config.toml
model = "CTC audio transcriber"
dataset = "short read English sentences (LibriTTS-R)"
gain_aug_db = 10
input = "log_mel"
norm = "layernorm_no_bias"
activation = "swiglu"
fused_qkv = true
moe = "soft"
expert_mlp_ratio = 1
slots_per_expert = 2
width = 128
optimizer = "soap"
adamw_lr_other_params = 0.0013
epochs = 119.0
adamw_weight_decay_other_params = 0
Rows from expert 6 of block 5, named by matrix and row number. Rows with one number belong to one neuron. Each number is 128 + 24 x the weight over the matrix's rms, rounded and kept within 0 to 255. All counts start at 0. Numbers have three digits each.
# gate: expert gate (model.blocks.5.mlp.gate, 16x128x128), inputs 0-63
# up: expert up (model.blocks.5.mlp.up, 16x128x128), inputs 0-63
# down: expert down (model.blocks.5.mlp.down, 16x128x128, transposed), outputs 0-63
gate.60:186131147112157120163150107108131152133162114167141121126146074153063127127158113163146110150135132070111134138121134162130166097185099125138122090113129145139161111122167128122127097113126143
up.60:105126119090112129154143169170178141133185110117109144106185160149107115143114113104114114111107127136135129093063158137119042162113137156150106135135106122103155156153151170120156124093114127
down.60:175123131154130145109119137099164087111148121113124122127131128114150123122111111110140122091144126124130147127118147108083148140105081131118157127082118161147132158151156142138118118142118132
gate.61:158140143114160170103091121078147191125141116132133106103142124138139153113145136155117146118155093125167158104102146139156137097141158139087096109115114096096124144146109132136126110133112126
up.61:127126127132148111124113149161108105116126160088132119147118103102128118124143096115142139170119137135107161164137154150095155122136098152109161102127162133096138144158111143116132145117139133
down.61:128157089125108137146100098094130138127154116089149134108143109151145127168102105143119130142129082126136144132095119149149106121117112121120151122103104124105108108125114104139136103105128100
gate.62:118132120143113149121102139110120111109082116109133145142136158117153121121141122131109092143134136107115114099138131137104075112131079157093118117097137141130163111155112079148118090088111129
up.62:139145124100141131155211101176142110121122081114143125118149117138095144149100080146140149115137106119157129138106145131096198167144155103149144147123129162133086126090142126112119109119113098
down.62:125144127127104126129091138138140111174114082121155129111145139091130102087107115116131108132125173098096097117135096086096083139157089116149105120085151101122158129135124131102149158101146140
gate.63:125115147092133164125107115156134084083112164106131098145142149128141105113118162155122101136150142134121126114133116089119146116121110133122140119132083113173156177093093141155150125163134154
up.63:169101141116131140123151136126109144119136132101100098130114116094109126161101145172118121119137151105108156090163126092111123124123131137129119122112102127188201107150137132117084130125130138
down.63:179175141064153103113148131088137165132147128134129117108157124136098125143122156125149129139150148178102168139121106121152101091105115148154128133135132138087132153130114136101078138123125142
gate.64:096120149133163106136167154147141186145163098144090130116097117124106110105135140088142138185111089116115132062121116118155138122089121125105125080157110103137102115099140128130204090150136142
up.64:125150109105134106141127167151136126171107134131116131117153126131152095185153101107130129157111123112115132129144121123134161130139127137130105078160118127103111113098125138147164120125120098
down.64:152147081143132136126114141123092114128129117120102122101089136135114103130104109122131138106125161101119104142114079163147107130171124114154119164114123115116112158108089137115123122147126148
gate.65:121150167082117120156121082150152133062131066155133113089108147103150149092156172156129151101114144153167171085129137138138092120135121117146129134117103104129129130109104129126114129112149162
up.65:126130138156118126143141135123133115115136131066123110131106122156096127142163117109157115098120133114117137095135129127108107117135126140121109152128131125070148105159161145115075073116194116
down.65:112115173114169138114137143132123139139134129127143117117111148111103126126122153113136107166113122138113162130121120141105114162134130125145175129129135089175158126164115158144105105170127148
gate.66:141105122123165130137195119179096119117098135125121114143120111150136120116131153138143163077107151135128092133175117167154097090079122138148118140136101098125123140098158139158161121137108146
up.66:105149142121129129166065126075178141160114121187153172114145126139103098121112111140115101110111113139130169095115150109089146126129145119126189142145109133159146148151124111125139141116150153
down.66:166144161120134135164196061099123100144091152128155137094183118120097122154082080115149163122106091153160130147117167114121138116123121126160115149147144105112104148090155114125152121109125176
gate.67:136113128107117129166089134101080151098124099145140131132140105175152146149121135120116137107142146129122139098101088103122111115124148140095110119097126115100148157144108118124158106119096147
up.67:138117148091086133097119125146155131139150146120126121124120139117170142152121144132137118116128133145099131169138144138151140157145094100152155119131161137138089109143165137130133145132156137
down.67:148113136154180152135153114136096123105112151103153123134151123150094088140111121143138119147116111089147157118112116156093153162138136142104115114132118120114144114145103111118174121151073099
gate.68:118083154156097137110134118124162113143139151156117133107163114130093146136124135133144162156138128115157152116136165111090139104162156135085128128131156115106121139133107149138116145114113142
up.68:120133139087127121125121140112137113158137141104137096124099100115149120133130103130119085125085124137097152170138097128129126127088140101170129158130103139128098108135142110116076134111130137
down.68:131072126127134114109180105143141151118134144159119141164131127144145111173099135081161117126131122119109105126136109135127136162111141128153139150164154096134143130139111125144137092158085136
gate.69:136112125117107115140098166080109137147103122119143149161108108126113136111138113135141157075136111134104119113116131129128166108127121123128114078109119180108103098131131117104130113123152087
up.69:121111153167094113136145157150111162091149164137138100093115129092145108139130099151126098146115086100130118100137141095126116140163145131137112148098118129140158098100146135156085131114058122
down.69:116118129145126085169132152122150090115103102144142133124071124150114146100111116136148129110142134117093152116133167144123137135141147111112112138132117162122129092115135110121135140165127120
gate.70:089105124119144145109118134133113084151115120126079123148104186104117145083123146098087116107129107132145110124123115122149149085138159124109107112155100162123115133092105130127084149085155178
up.70:115102115151096123117187156137128124125152118119128148156099152124137125129119167141148080128158143161127111173168111145120146120094164087126129149112112112168076161107129162115125169081129160
down.70:102098116152126126122162101124133154094110130108154158095182090149148138112114121100084121154134126119089137115138124139125121181138158143131137113096142123180138108132115120057098102157076123
gate.71:136142093068129113138088155127114134127117171156119141102141132099106140160147133157157126135174137131126149127105133099143100150111120104103160153095147109082116119128151137144105126123130153
up.71:152154058143140105124093145117109111156110174119112099095135101120118143136168145152151116152109124147139137141170133122115130116149133132108141163105106140120094127143152102150138125048086136
down.71:115121143107123152112169162134124093139115114116129107144082081163154111106097132182111181093139121130146088099102106154095133146127110136192115143095093119159116143118124171112179125133133124
gate.72:133117132155099136158132132112128118172105140140135125119133129162150161097115092114116124148179123120098147132135127151162121139151108116138138157093175126092080115132108127131155102157113138
up.72:144118111137111118096146136100142102102133121127127118119127109132127155108082191133107131128184135139121111204118168137138135051128102155104126132126144109108138108123131143137120122126143106
down.72:161122149139161095111133126163124137143137142098126153151121125117146103164181089104128112148083189115133189124142134126111100155130127141147119139108129181154118148139172126117116094138114154
gate.73:139124099171112122116147123115128101096130115111136118135100159119149173101149101124112173097142129131102117118127117107100097141113147120120082148127134182120121123144105130161144169074118096
up.73:128097139120129115114103161138111113109149139121114090100169106134102128119138142124135128150099169112156125143128145132129135156119106139104102098135140139139142084103134114086156117134093119
down.73:119115104148137126171123134098108156114123111088147116082163128163121135130154090146132163138181091105078150117133186127115154111109142159135150107117121102160115131108064131154101148110109139
gate.74:111148123090132108092114125112128134126105104122124148114103132142126133145140170153118111128118123135126105156094114141125088086103132127100100123143109173157140137154105128161118138089123130
up.74:086123090126143114081102105127115112151128125157137174153122131129116154105147145140105101183136122150102120158120132132153100140111123148096134125118128109176115097139108124120111127144116110
down.74:105134128150133114161109157134165135078124132158120093162127141129118124153140115121132081086116121105108144161112130103104153142134116143124124120122086141114106125101138155128132109117135095
gate.75:159120138120174132088142104150172110129119130134150110122087115136153098136122105119098076120145118122112139170143119139130136120138122113116095084083158097125103103114162111113071163112131139
up.75:155116137154128112136188140117091117129090104102109093132098076163162103134144065119158110116102100153119114137156120118167124121141126101136103139107156148124099130148144114095144154114113119
down.75:112126156132107132149068145155110109135167117114133171140156158119152136121119133120138145098165125113144098099074159146140149132109113184087127146134124089125126161104135152171150157122132100
gate.76:126076176113181145141129113081102154109124121136100103107127101112108108146120167162131136151130151122145096104122104097134153109132125097121161116123125130093136086185119087136130132114149145
up.76:153157119148119132173114111138109079120119109141121169083121109161126099094114167109103113150109174139133122153130104129129116127109187104152120107174127113128128116106118092131160122130114097
down.76:126134177135113129113119101110116154122141134137140123166164141107141108161141119154127139142138105109158133098107124112149138161122074118124156102118147146139125084153134184132148111095115152
gate.77:070116159104133146138117133152140153105153133127102155121141115119150093126105150142105100196077125150100126103073144115071135121114139111125143125100119132144087151139141141115079117148119131
up.77:153138167141131092121142098105094110116153122114117147130148130138130144122134103133180098089118160104159134123113106087177140145174122126084128138154113099098105090114165131111115154107125178
down.77:128157156140117148144102114137150129116154179126132108128109154126143173132084144103109130117150097135090118140114137164108122144110132146170174100098143125093141163066082188136142141151147105
gate.78:170117111149140153163131136156128118109124127158145097175113114155143117111157114101133092108132162128127163124133162108105136120103090108131118105126117148165110095123081111142118170107144125
up.78:096138155101070114140161136153149079137135169105137156174121082135113062107133132117114115103134115164125095146134100113122127119143118132161125117114142111103110134128140145118103115159130120
down.78:134163118121106103130135124112112158093108163167147088141151156159138118096155132097115092099103117129117122081183167103137135168086098109128151128121132111182159127140132147160123137169121122
gate.79:094117121135142145157086101115127100205147123142158099121098134138120120138144094101117147150134099166165131163122079120146135147143145128146099093132177137108174145121103155092114162091165146
up.79:113133089103100111150109194121132156125099091140096093149134122152150127148145167137150138107155186129140126118149091145142104087084189099077175137141098153095120141105132169173146159152152122
down.79:125156167125144124100131117113167164170107150172138051125131120153127136117142185127099106116141111154078117143116128113093110163136111095068174133109176124126127118113099111139115135151140102
gate.80:129118094111158134135143108118167148073098137114171123171116122131122164151156150136113105156125129142169120107133105114115175131123094079152138167101123140122121116128158124129136135129162087
up.80:123117114149103119129089142150137110112155145138092114109082141160096116149103099107167150111151163135111132138133121115087108162126115101087098146144115143116134135143114155136156132154115105
down.80:158122144169165160147122134090106125151123140099149122115159144122163108110126102126110137135099111087156104114134101099144118104149146114174149148132122106098116150132130145094146126112125115
gate.81:119146114171097083092160143114129147126104123110096115160139095124110141102091126134100172134148163160177112104131137082129089105161148171127131132090165121126122131165134154128152105143152173
up.81:094082150093125108137119164127119084129164084116082099101159116129099096141117110139125126100173081103137114097136098125141127078097114132172086150118124142156137126115133168117127183154132125
down.81:117175123124141072113135093137146149107161072139118091169120143123107134134139085115136151116143137118097123108116119145107115149126164114145131122108146096145111096132123138111131104132095121
gate.82:131136144114138137144124143117116143116148106138136149136096087165117139125144128146091122110099114143132162116117114138122151129181131136093072125149088109124131155106125130120156095136120124
up.82:131140103167144162080100148139126152113161139131117119145148089074124148156094145139109112105168135140179126152141140112095123142130085155080108108129101134138101149142138159201177121136125118
down.82:128156160146115123122092115178131164154136132149125134123116095168132127131118148155127111134151125093142131142119094102159128106120133148116118151145144091146158116108150079109099140120137145
gate.83:108108144141165147170155111124090136115110146157137119139129151127126164096143134156103112149155102135117109114110124162122089121116122103122124100086111094123125113188118114113107122119184160
up.83:092160094163173099160143147109105148105124172128126167107108156126099167130151157087094101123123147143125070133178144131094133096120141135135133119121132090132078121103196126133077101123156141
down.83:124132134108141122131175119103118102104173129130117159125107140157143144074144110109151118160147145091157118155136144170156159149127120156117088160127120152139111101122135145178118164112062097
gate.84:108172117160149104154101170111100134093146094120154105127065163113136128137119159135115098140127123119135161152157142145108113133117113141102185157134087115078109135171131127118099113163099127
up.84:091162129137147179113161187160142094086096135119127132155138155109153127104130119138135130217135105144164073093104106139117135076074145135112124169153133074128137125130153120111124148093135124
down.84:127133079138118121133150123130143129143105172138101137140154135119124111139182166105137163103122130126171152095069116145084097085112101146145055116067147122146152131159167154120156152086095086
gate.85:080120092106093128169112083125124132121163112195154117142129126111101149104117095130159099168150100108130114089137138121137093129127122132135110189111124153103138146138142110114111141150117118
up.85:117143141108074100164085115148173106120096114132105089151124122110091162132136161122127110168110106143084129152131140136138087143128137131159131138118139113125100150125163087154117146150091137
down.85:105092149121157106102135164093133140134172107084129114128139073108125076163132137131100105111164101163153138158129112151111130089114117119094137100120098124135188080093129098132123116097106122
gate.86:158130111144151112081123144084151115145106110141131083122129149102125101125122131185134140136127140116122080136086118129156124122103138107077137118117116119116149168121135143137140153168116131
up.86:150172134137150091141144095128141138121117109087135111113132170112084127119153154064112147116139148181113119098144119121092114149171159119121142092133135141122133162116092126161120158105140150
down.86:170163124132107115122135154153169147122109149127146144099122140143124148110084062158111121169096108109114164142103134142095144123170134104163120171117189105128112104113159115107142130135138081
gate.87:150102110134106125132143126105130146154114125152115159119109105171141131131134165129115157146131151177125099154149102131069096140084110167132103150118115135117158061080173115167156139146109126
up.87:136184139161083121111115141113151078122091142107145117112142163166141126142140090127127113098125132141110156124114104103174090075152111123111123106146174142147114180147100172131118106119134105
down.87:134132086088142131119105169132136126141144106134141159131145126087107109120172109114116131164132082140138125111163136119108117101145075121116122106090162157107148107097150113160127162185102122
gate.88:112116161117141168164139112140094162144118123145143136092091134083150099112170110120138089144115162138108115131082111171123119110117114119137134125126136104129115146076164187134078151123159109
up.88:126082161149138126096118135112153093114099171134084110092169144092090113108142091108145127088175122102131129108116146161151073149152155110097103160162147142148158150134134125152148100146145141
down.88:126134152116154179185106101116158120117119192082129128160128169082112156121143137126126143122126117083133112157134145106162156139153116166115151136127140135146122130066151124152120107124100162
gate.89:103151139112106145143116173133147168127113134117120123131120127139154142121106106149133102151169139105157179083101145137133072086130134107078166178113137197128090139142110111129130106107128142
up.89:162140112091141108138086090109137112137110116129152105113118133140151137159129104132130114126132111144176172151117100141105151100127103118109164162129087198104104135127102132089109073111107158
down.89:129131123108176146119143165142146128122143138120121085186104127111110149120122132108089154172124152143116146115140143118095137132108132086138108126079145177149112152135198088140144134132179100
gate.90:113181110107156134091146144146137147061151170184119089155119117151128168128166149130126133162105141134138132107092154129162156077132115155127086165147125131096122126119129156086071196118138138
up.90:122139141105149088097107126102084161091126138148132092125107129172107149152096123099151129127125154143101182086095114125113174128122110110101109107177091126125137106136142174145104124127151126
down.90:095089105154158153147123133118112103103131123118157095129142120110142096064125147157127124117124143124113122103151148126160082111130160153116133141095106132129128089133132111140099102146148150
gate.91:125133136117157130113147121124118122142115166134117083155184166112105145136103125134176142131145107157159156100083095161145132134108125123146129133070090091131108102083151135160135148108156101
up.91:151115147099104119125166154152144147149135084130134144096114126145104117089113096095194151114096129115153122136156136153135150152150128086135151097138145124092138128167101126148127115140115146
down.91:149145144136159092161074149162122093131134094078096147125132111111122156093125147103114086164158153091145118090092115144161070128120107138147144101151134187151138104088145117141154115111174106
gate.92:152144135091152106137112109124142115105126075151119145140119134126175122101135134147070074147137132131133091122146116165198105145139100104120090139112078116133090123143138126135121115171099092
up.92:137130117167127108129110144117072091163139153136119059159137152108139168111118146120137139128129151131096154115178162110111132136121113116104158128132094113098121160142135113091097147122091152
down.92:105116078167123129098067101103134147105171119089137116103165118160104124103139120103179106126132143116147167134115134102087080152120086179123162105093152127117136099141107135158142125107110116
gate.93:126114174125141141137091138140151113123128131084117154099150132137133147108133143159141132119091121150138155130067152151062144170141092111148131158116116088126093126133105163111115111183126129
up.93:130175062168106157139173142113102118130118112118140122128104138115114097127123147092104120139176121138169155117133107146132071087078133165121142130142145135102158127112140143144155152123124167
down.93:100140178141134159104103119149142128129160156106138130145134134109114156141126148147113119143153140116146104121104161119110121114142104099136080173111094120183117124131167118155078162126123138
gate.94:107093103126143137132143134140118160122122184174071154113136098128100123124128115153112134156141136136160126147091160149120093148140127170127127170083107140149075131142117129151106185123147093
up.94:140141139121162095121110117127094094136152134103190143119089137108163158130149092130116131100151099061113145125113094090156123125156130108141143125118097119145138147136146127150138078173165149
down.94:066120135140149080144141101122131091118127178145124150119202092151123143089085136070101136122159141193138113088123144155142140089148148153152136171096158144147103094103143169116122176110118104
gate.95:117166165107125108082109126152076132116130151126125134114099143052113135139136141172127135082118122167124085140126136090100101123118115159087122125114147133103139150172118098120113125147127131
up.95:143126068130118107153112134132164135126157134103159147124113097171148114188147131099164133136160090139123146096158128144186158105109081110160151148174115122133101109108122128127162145122086138
down.95:130080120119088132106146125106109184150159052166147140092092114162134116117125154135098136139152150136136169107120117133084101118140109093179094105127147159130137109138145149107135128060122136
gate.96:116141159126111148097119137152098129137164140160098119112052117119116163128153131193120161183170122058150111117124098128092112093136118122130127117105145157139106113134111149131105162122127119
up.96:133102189113137170143102152071107131117095091125151112148176090113188070127162123126132169071122143118132099120135095150130163163131114146109164089154127152079162146138134160120175137127091129
down.96:085154092120139139104128111109138150128119107150118124168141092132123071123081117133101138133125114128111108135150183182098093109160120136159126098106101154118148140092111132130131101128125141
gate.97:141122194095126137109172119073134157151105114089160125143089141164119108099173151118097151116170127107095116126121106109124128143147126142130110112147152122154140132102101104151133125126138118
up.97:116117118112103125120148131124135127161140120129153168104093109158152143093124150133166104150162113148113141119110116132152152142173141177116123109105105145131105117115077128124113140150122149
down.97:153093124147121127154146152171082116120109142140129106115139095118122106088116141155176094136094137180128135103128134118140132118128135085121140111120091126065123132131096099125150133136122138
gate.98:120137109156096126126092083165136151114109110105107119109112115117085135147112114147109122135128185071117117109106141131133145155084155122123107158107138108132133152167108093108183156168115117
up.98:119116163133133088161153113101166131155153149156151091143106130163078089124100134125102130126113115136164132091120149148129135084097124164097127146181136128119159147107199134142128118122108093
down.98:161091071166129105139125088090150125095162153114128125115148120153075137123145128070103172115136107134137129150105145114108178125110132140145135106111121100096144160107164124129100074127119095
gate.99:099113133108153093151133117137112165114112174168112114126121126174091147151156072135115080144075103108116158155113112094070123101147158119125107152101109072128088119113147139172118116153133118
up.99:108160168113143152164141135124101101095153189093105093100107137165147154092131143129092167110116118111152134105128110072095140157171092103066131108153172176108121135095134195115124167140081082
down.99:180133164084151160101178147124222146101142106140123120105110135103128115155126122160168076088126119098129125139139119100183101074100132098125151141126107108142173158161141158119171134099115162
gate.100:109114117141112132157136128100129150092131143165089167121105141161112084128155135143144155171156130102147202118182103127100138158135152138120153131106147162127120123159135116083138114104103118
up.100:117066140146110122162138105084123145109125105142111178132160106144134143124101130141174113161104172123128113127177138116102170147141142146109133124158144142147080134114152109129111134141146095
down.100:085150125138161117106115107158148115112127111088135116114128129086122078116106133113153112118119150103136119148123099121126093080124132134144116175111130123112122139094138146151132137134120130
gate.101:153132174131115143134096105096138101157113108095114099097140126089145110129077094139127103157103145114119119132128139100115180093114076142142144146154089162083088158149120145182125129147123093
up.101:129123154083164137114138117159129111102108129149127145140116133090137173158146123105122135138166153179142124160148090137152120139137131116141128099153179176144163084117113105076106123106151139
down.101:112139114107094142137124143124143139156161104099117119118133122111103118158161080164101135143134173120140075098135155122176146105125153127163134115113083129131095154108150136101155152143109086
gate.102:167137136153172121179135146117121126111133119144138130109104110121156051136149116158119114127119146127122128138128129142148106130124117148151127152115096143106094112131124116137159147066107160
up.102:146129112129134148073119152118143104140116088106121132131142142137097186111137161113111131119095135153166112132158123125121169100138107126175087144123162126121172126132120107122096095125096109
down.102:088120114142105097160124143135143146127129151145104151110148112122112116156130094159131104089132111104151141122122147105106149127126135148120126150142101148115123135092103144166116140116122120
gate.103:135159151141138088143091089151127156082126113093137144124128094149099144078133127152139094128174153124118170128132125069128098145113128100111095123173092106127076086144119118099136146140131108
up.103:122131110119124168121131128135104098117150122165119131130092163111118125134167108136129154121128114096113138135120119140131106131161091160149095138121142108126147157101115151128137161179134139
down.103:142170078119114130133135130122130167144095089105151124071135110114127149163113117142099135149137133167122122094141153139110132133133124095104102117114121148188126098176083126166112115145158140
gate.104:126173126074140116101145110137119125075158095092110098151143117164147116133122122138139156161149126136135103101067124154122089119144120109156121128110148129107124122065114134122131143102118143
up.104:142141112146088160127123159104114098147146147118199149149131123130134180129098150108097115119119106151125091144109112115094146112146109083119102125152120128134133131125080071149132109105142135
down.104:131120089153145143086129112133127115160106129113122131134151144150148123078154123140158092127115112131101134135156122093136159137145128148144156154118118153138144149142137091109114085100097119
gate.105:106129134115109114157128103123094125134114132139137106169100104094118139159124121156093086117134156114101157102109120134113088151120112127117131115149145132101136120149139149144096116133153176
up.105:150139121126110123130130125123119155134125155128135145107157137141158101126134111101129147157138116153163116172108137129143182102121119115141070137113167119123143118103132121130165144120150102
down.105:093153130166158116120118149117176152149136135122154103118117147087135175107128130123129126116140126128118139089147114153144116148132118138152142129134091139093150159158136115119095126103145124
gate.106:138121139152170176141150125117143102157092140135123087139111116144082130108081135128104085141135142101104125136129086143141141156119170130132147120115143137167117125088110104075131139169115149
up.106:084096150132122158096137131147159143168180110142115134122157103106129091130114106131136138160150109118140115121181123142126119115069125127113147123135164142128131109141132123095169123124147085
down.106:145127135163137132154122116113135146163112153103125117161147107132142137094158131151083085135123108143126144136176111117130125107124072122161132097121142130090162114090078101118079134122142118
gate.107:174144110131175115113092160108074143101144130091107120131108136113108137129132179113142156145140145094133107123136141099147130120155142141133127117106108179120121114115097083163134190139145134
up.107:129141097115145141179112149119136096153113105159123151113124110180121128093150150116109127124148124139154147111174164125129104109115144144129127142173124059129138111123155138134121109134109120
down.107:149130116131119086147129126115118149076156127119166101111146136094163137145091089102128128161097128148131089164125161155096129099128101110134133133148128096118122123150120152145098099133131127
gate.108:128123162166128148123131129115153120188133126106146102167130130121108148130124115149119144136154153131093102096139153131155148125107139145113118126073127099123112144125098147134138122153133141
up.108:147141112137093143122131118138143102160129152088075107151142079153151122146125089129194105129150133155101146106107159120117150165120107121153126144145185108118119107161136115124055134152142158
down.108:118138132136164122104147123145109169098120160167150062137132161138175096146154142112097172119163100154157143123130114118144130138109121104113116151088131169125128130128113138132115143169146147
gate.109:131151138181128145104111113177119149129111151146087135161132142122131093167160139104128115132083147138133142072097104134154151140103132119145117143111148133153146107154126131142147118112146161
up.109:141106141126149130083134106146104094138170157125140170144134153126133072153108142135096137165147150113124141142108155113111145074094133117132148106081108134141132144164153106125173103159084125
down.109:102144160107162113143152104135081146142150139119097131099119153128151066122101123123173122143098144150147120125170140122133129145114182102119096117121133100082149201112149144150112136176105119
gate.110:131095161156138086179112100100113100134171146096167112171110136153151159110147135136098120133180131130121100145146083142093150165167113137132127160137116131138128130146123145113101167142108142
up.110:110117119167122110138142105122109142140102171118092127144124145118130149112128102155080175140093105125164103134155101128097151139111061133182100155123089102105095148122101102115185179118145117
down.110:109132155099099128124115106087150180146128134131125145131131114102205138110136159094131107115124139106102144110159105088172119134118094145136161115072117115129133117105102139123116127110135084
gate.111:159114123116140089137138104066139099087094117137144139171108131124095140102151085165154163096135108087118125101093184108157170097118137127115154117077109154138134126114154119107095130147147140
up.111:132122207094156119095174152115104142187143159092185113089111124140143123127105144127147110136136139084100108074132162152151114089160159052124134117126113117100120131114104152130156124154119148
down.111:150135103157135117138164121124150125148106144107143108166131064126097130157134122140099104111158172132099137159111158110112107097094134054083159089147088116112124155206130120149168137121148092
gate.112:131101127113107110115092111131098160130114130140102126135150136097101159098149152133111117113146106144083121133100126087119175109129127155149119123123112130143129130133133117121145144126138137
up.112:160108102111120121177122132159105103106096140123085108164123130153128110118132157110122147114173110133151115099168126132108096133112126155172105125131127165162111131130163125105099180133113106
down.112:101135142121173161090167157102143130133149142105169142124128116088166108161139126142106091133114101120123177160117184101159127089128109140102115117142149106143127088135127122074125101151103121
gate.113:084142113119112127133095172123133129091149097124130123142122131107144147132115150090128087192097115107114171132138122113117153098133160109126114139115145154110131107139136111131086156148141119
up.113:112091118110124106100159112133125150141067134140103139110124083190140095147130098147156140147166121111106149165108112122119159107109114099154130144159160150153138113074111131127202152139158124
down.113:133089140153122114118141119153138128100120161077121116169173135038121162090099136147117143147066199139189182113083171111124113091130156139129121118153064096171059112068114106121128146125076114
gate.114:162151130075177138142098107146143082098126111123041099155107100130126166121154100185116169161116127106103103138115139103144142118117085115103107134116135120118110093118131123133143154111146173
up.114:111213128122172164155138138100174193104123121080161127145166145162127114117098126131122136131142112149098150140127078158151158171151136159106082140129121112072115163098155068107125111149131108
down.114:128117104128139115147169158140101107182110120155177097160170159132140118112127168128148094124080138150114133125106115141148112134132159113105183107147083095143177135096122159163103133135082137
gate.115:103143139110108117106141112107102106111158111140154128115134126103169128103105091118132115137128129158113152132134131157073155101072114128151150136113116147149132095127124148134114097105133087
up.115:114142119108175130124111143147108139179097135115112081145106137173076132167146128118119158127140127145149141131138161146141080147134115118120109133130138130105158132123146139079108152148121118
down.115:111148110102136101133157121119124124136162123179104152133151172109135116110126147105160110124126123144137161096151146170155162118138085131143116119108126124121117130146115101112121118159147102
gate.116:132132128148119120123134147148124129123106148132130187132146056122135107108129131122114141105075146142105152135099179117081159127110120149140101161116102097180173106120089102143154087112145160
up.116:114125148131139136135149157123137092156129130069155127086110094151161130069075155141155126114162193177148123103151142126139134116112108150151183098111133093100112160156199152133123106103117103
down.116:134122144122130137144147123065170100121125108118147135151085137119113123158102167118122146167101099115131141146155154124145152127141096126149107157096143107169090092131123109115105110149151164
gate.117:157139120129119150156133094149135178100092135137082124141170109136121160142124080147134143116047133090142179127117131130103121127133120124126119142138139094125100148089128123123135103090155117
up.117:141105093087097098136079087136153115120143076105162115120156180116085110134149117122107175203113091131118128135175140158138109126130137125080162132089146109114123135143122113169131142133155132
down.117:109135127141095109146116110154105119126089122143087168145159134107129138120131128159117103090094163114164120136095121113112133123096090127171109092202111102112091124104133145130072103126111157
gate.118:107135136113121110127118135113135156147116101121160155127120118172118106107131121179146125115122125104155120174078116158149130166136133123105127175111167124177128143124164122145141104100116123
up.118:150135152136096135151107148142111121131096110136121124093097113107141105144092141146144111137197124109143168121161129091091131131138165094167154095134126164146154117105141166133122113120133107
down.118:088163107084103127146129168142127116129141116085133159143146141098143169115140106101121168129143131129121133104134141121173185141094141112084159090113125118134134137148181148151120133117116113
gate.119:097102177164097123130108101105114164099159149165154135223175131149102135141152166128110147155124126110174129125166126139146127118095130155151133116134116128130116169109105134115113109169153121
up.119:146150109116129126132114125073140115110114141144167170191138140116107110132131131100114141159128077155108122107077105131110116114129097151159094129176086128151181133093110081122119106123088114
down.119:119096147077118118113116126163127121149112080160103142128142121134176126079143167182130183097102157112137145129126116133106128120156143143166149069137151142102110092141171142128140115144075110
gate.120:150114092130161096088094093113124142114174130110100145143188132141105155167144107093135154121118127174100140122137099131092108108135149148094158130101114174105131150160162121119152153168159152
up.120:141137138098106125136150134156107100140109136139132106125122142125156088109122125105091106118120191107156146153105125130164165123139131121101140139197160089145092122158135150144137112102119157
down.120:128161109147133175121142138122148138152103060141138123153113144087103125124128144140133125113120167178104136157116135143080179154090140141178091134094123180130172122131158075114119120120134144
gate.121:131160113160169118105099107149124110138142112140123095162132096131131119130122112141145161141160149123127173166163107137115116113092120126117129152127090138099158105096099160081103107118184141
up.121:124090127159096158147135144128128127111124163133152153083110143145133135129144155135123111077088146164166112127116123146124131142151124130115111122113159111169119138143142115114109151131093093
down.121:152133152153110117150117107131130083171131091177173150153120138115123086118127136140132107140117104127168134104153101121115153162131181145136135153082145160115163092084085128105106111152153135
gate.122:066114100125154125132116115114145130129151179168095131129107115081120145079117135110131165115129136109135154164128144089161125181131127176146131162113127141135120123148158151111119122143092111
up.122:146131118124155073166129099100152143128140151163134083107120154152146111123113144128118134144145162158107137157123149133159103192130131156126149148088092110109137175152105144137118127144114125
down.122:080100099097145107097133110175144172151137129121126137113159080144142140144150136154117117103111151126146146126120123143096115125162078133150126117136140129158149172155166113085115122140088106
gate.123:137154126137147118122118125108109155114124161118138119105114109098131123125137111078052092146091096127114115126100146137144134108132113123144128153155125137080135137101111144157125152105112138
up.123:159150110116138134111098116105113077108134152107136101116176174132095090115106136142103099162148115145097126112065133116142130096135124125106159131183119160121105132155138111127135128162118110
down.123:161096143108109133170139147091100156138118109145107134131119144103137148123129126141133111109132100130103153106148122078072139160110117139140132120140129100133112126114079137122119154099103150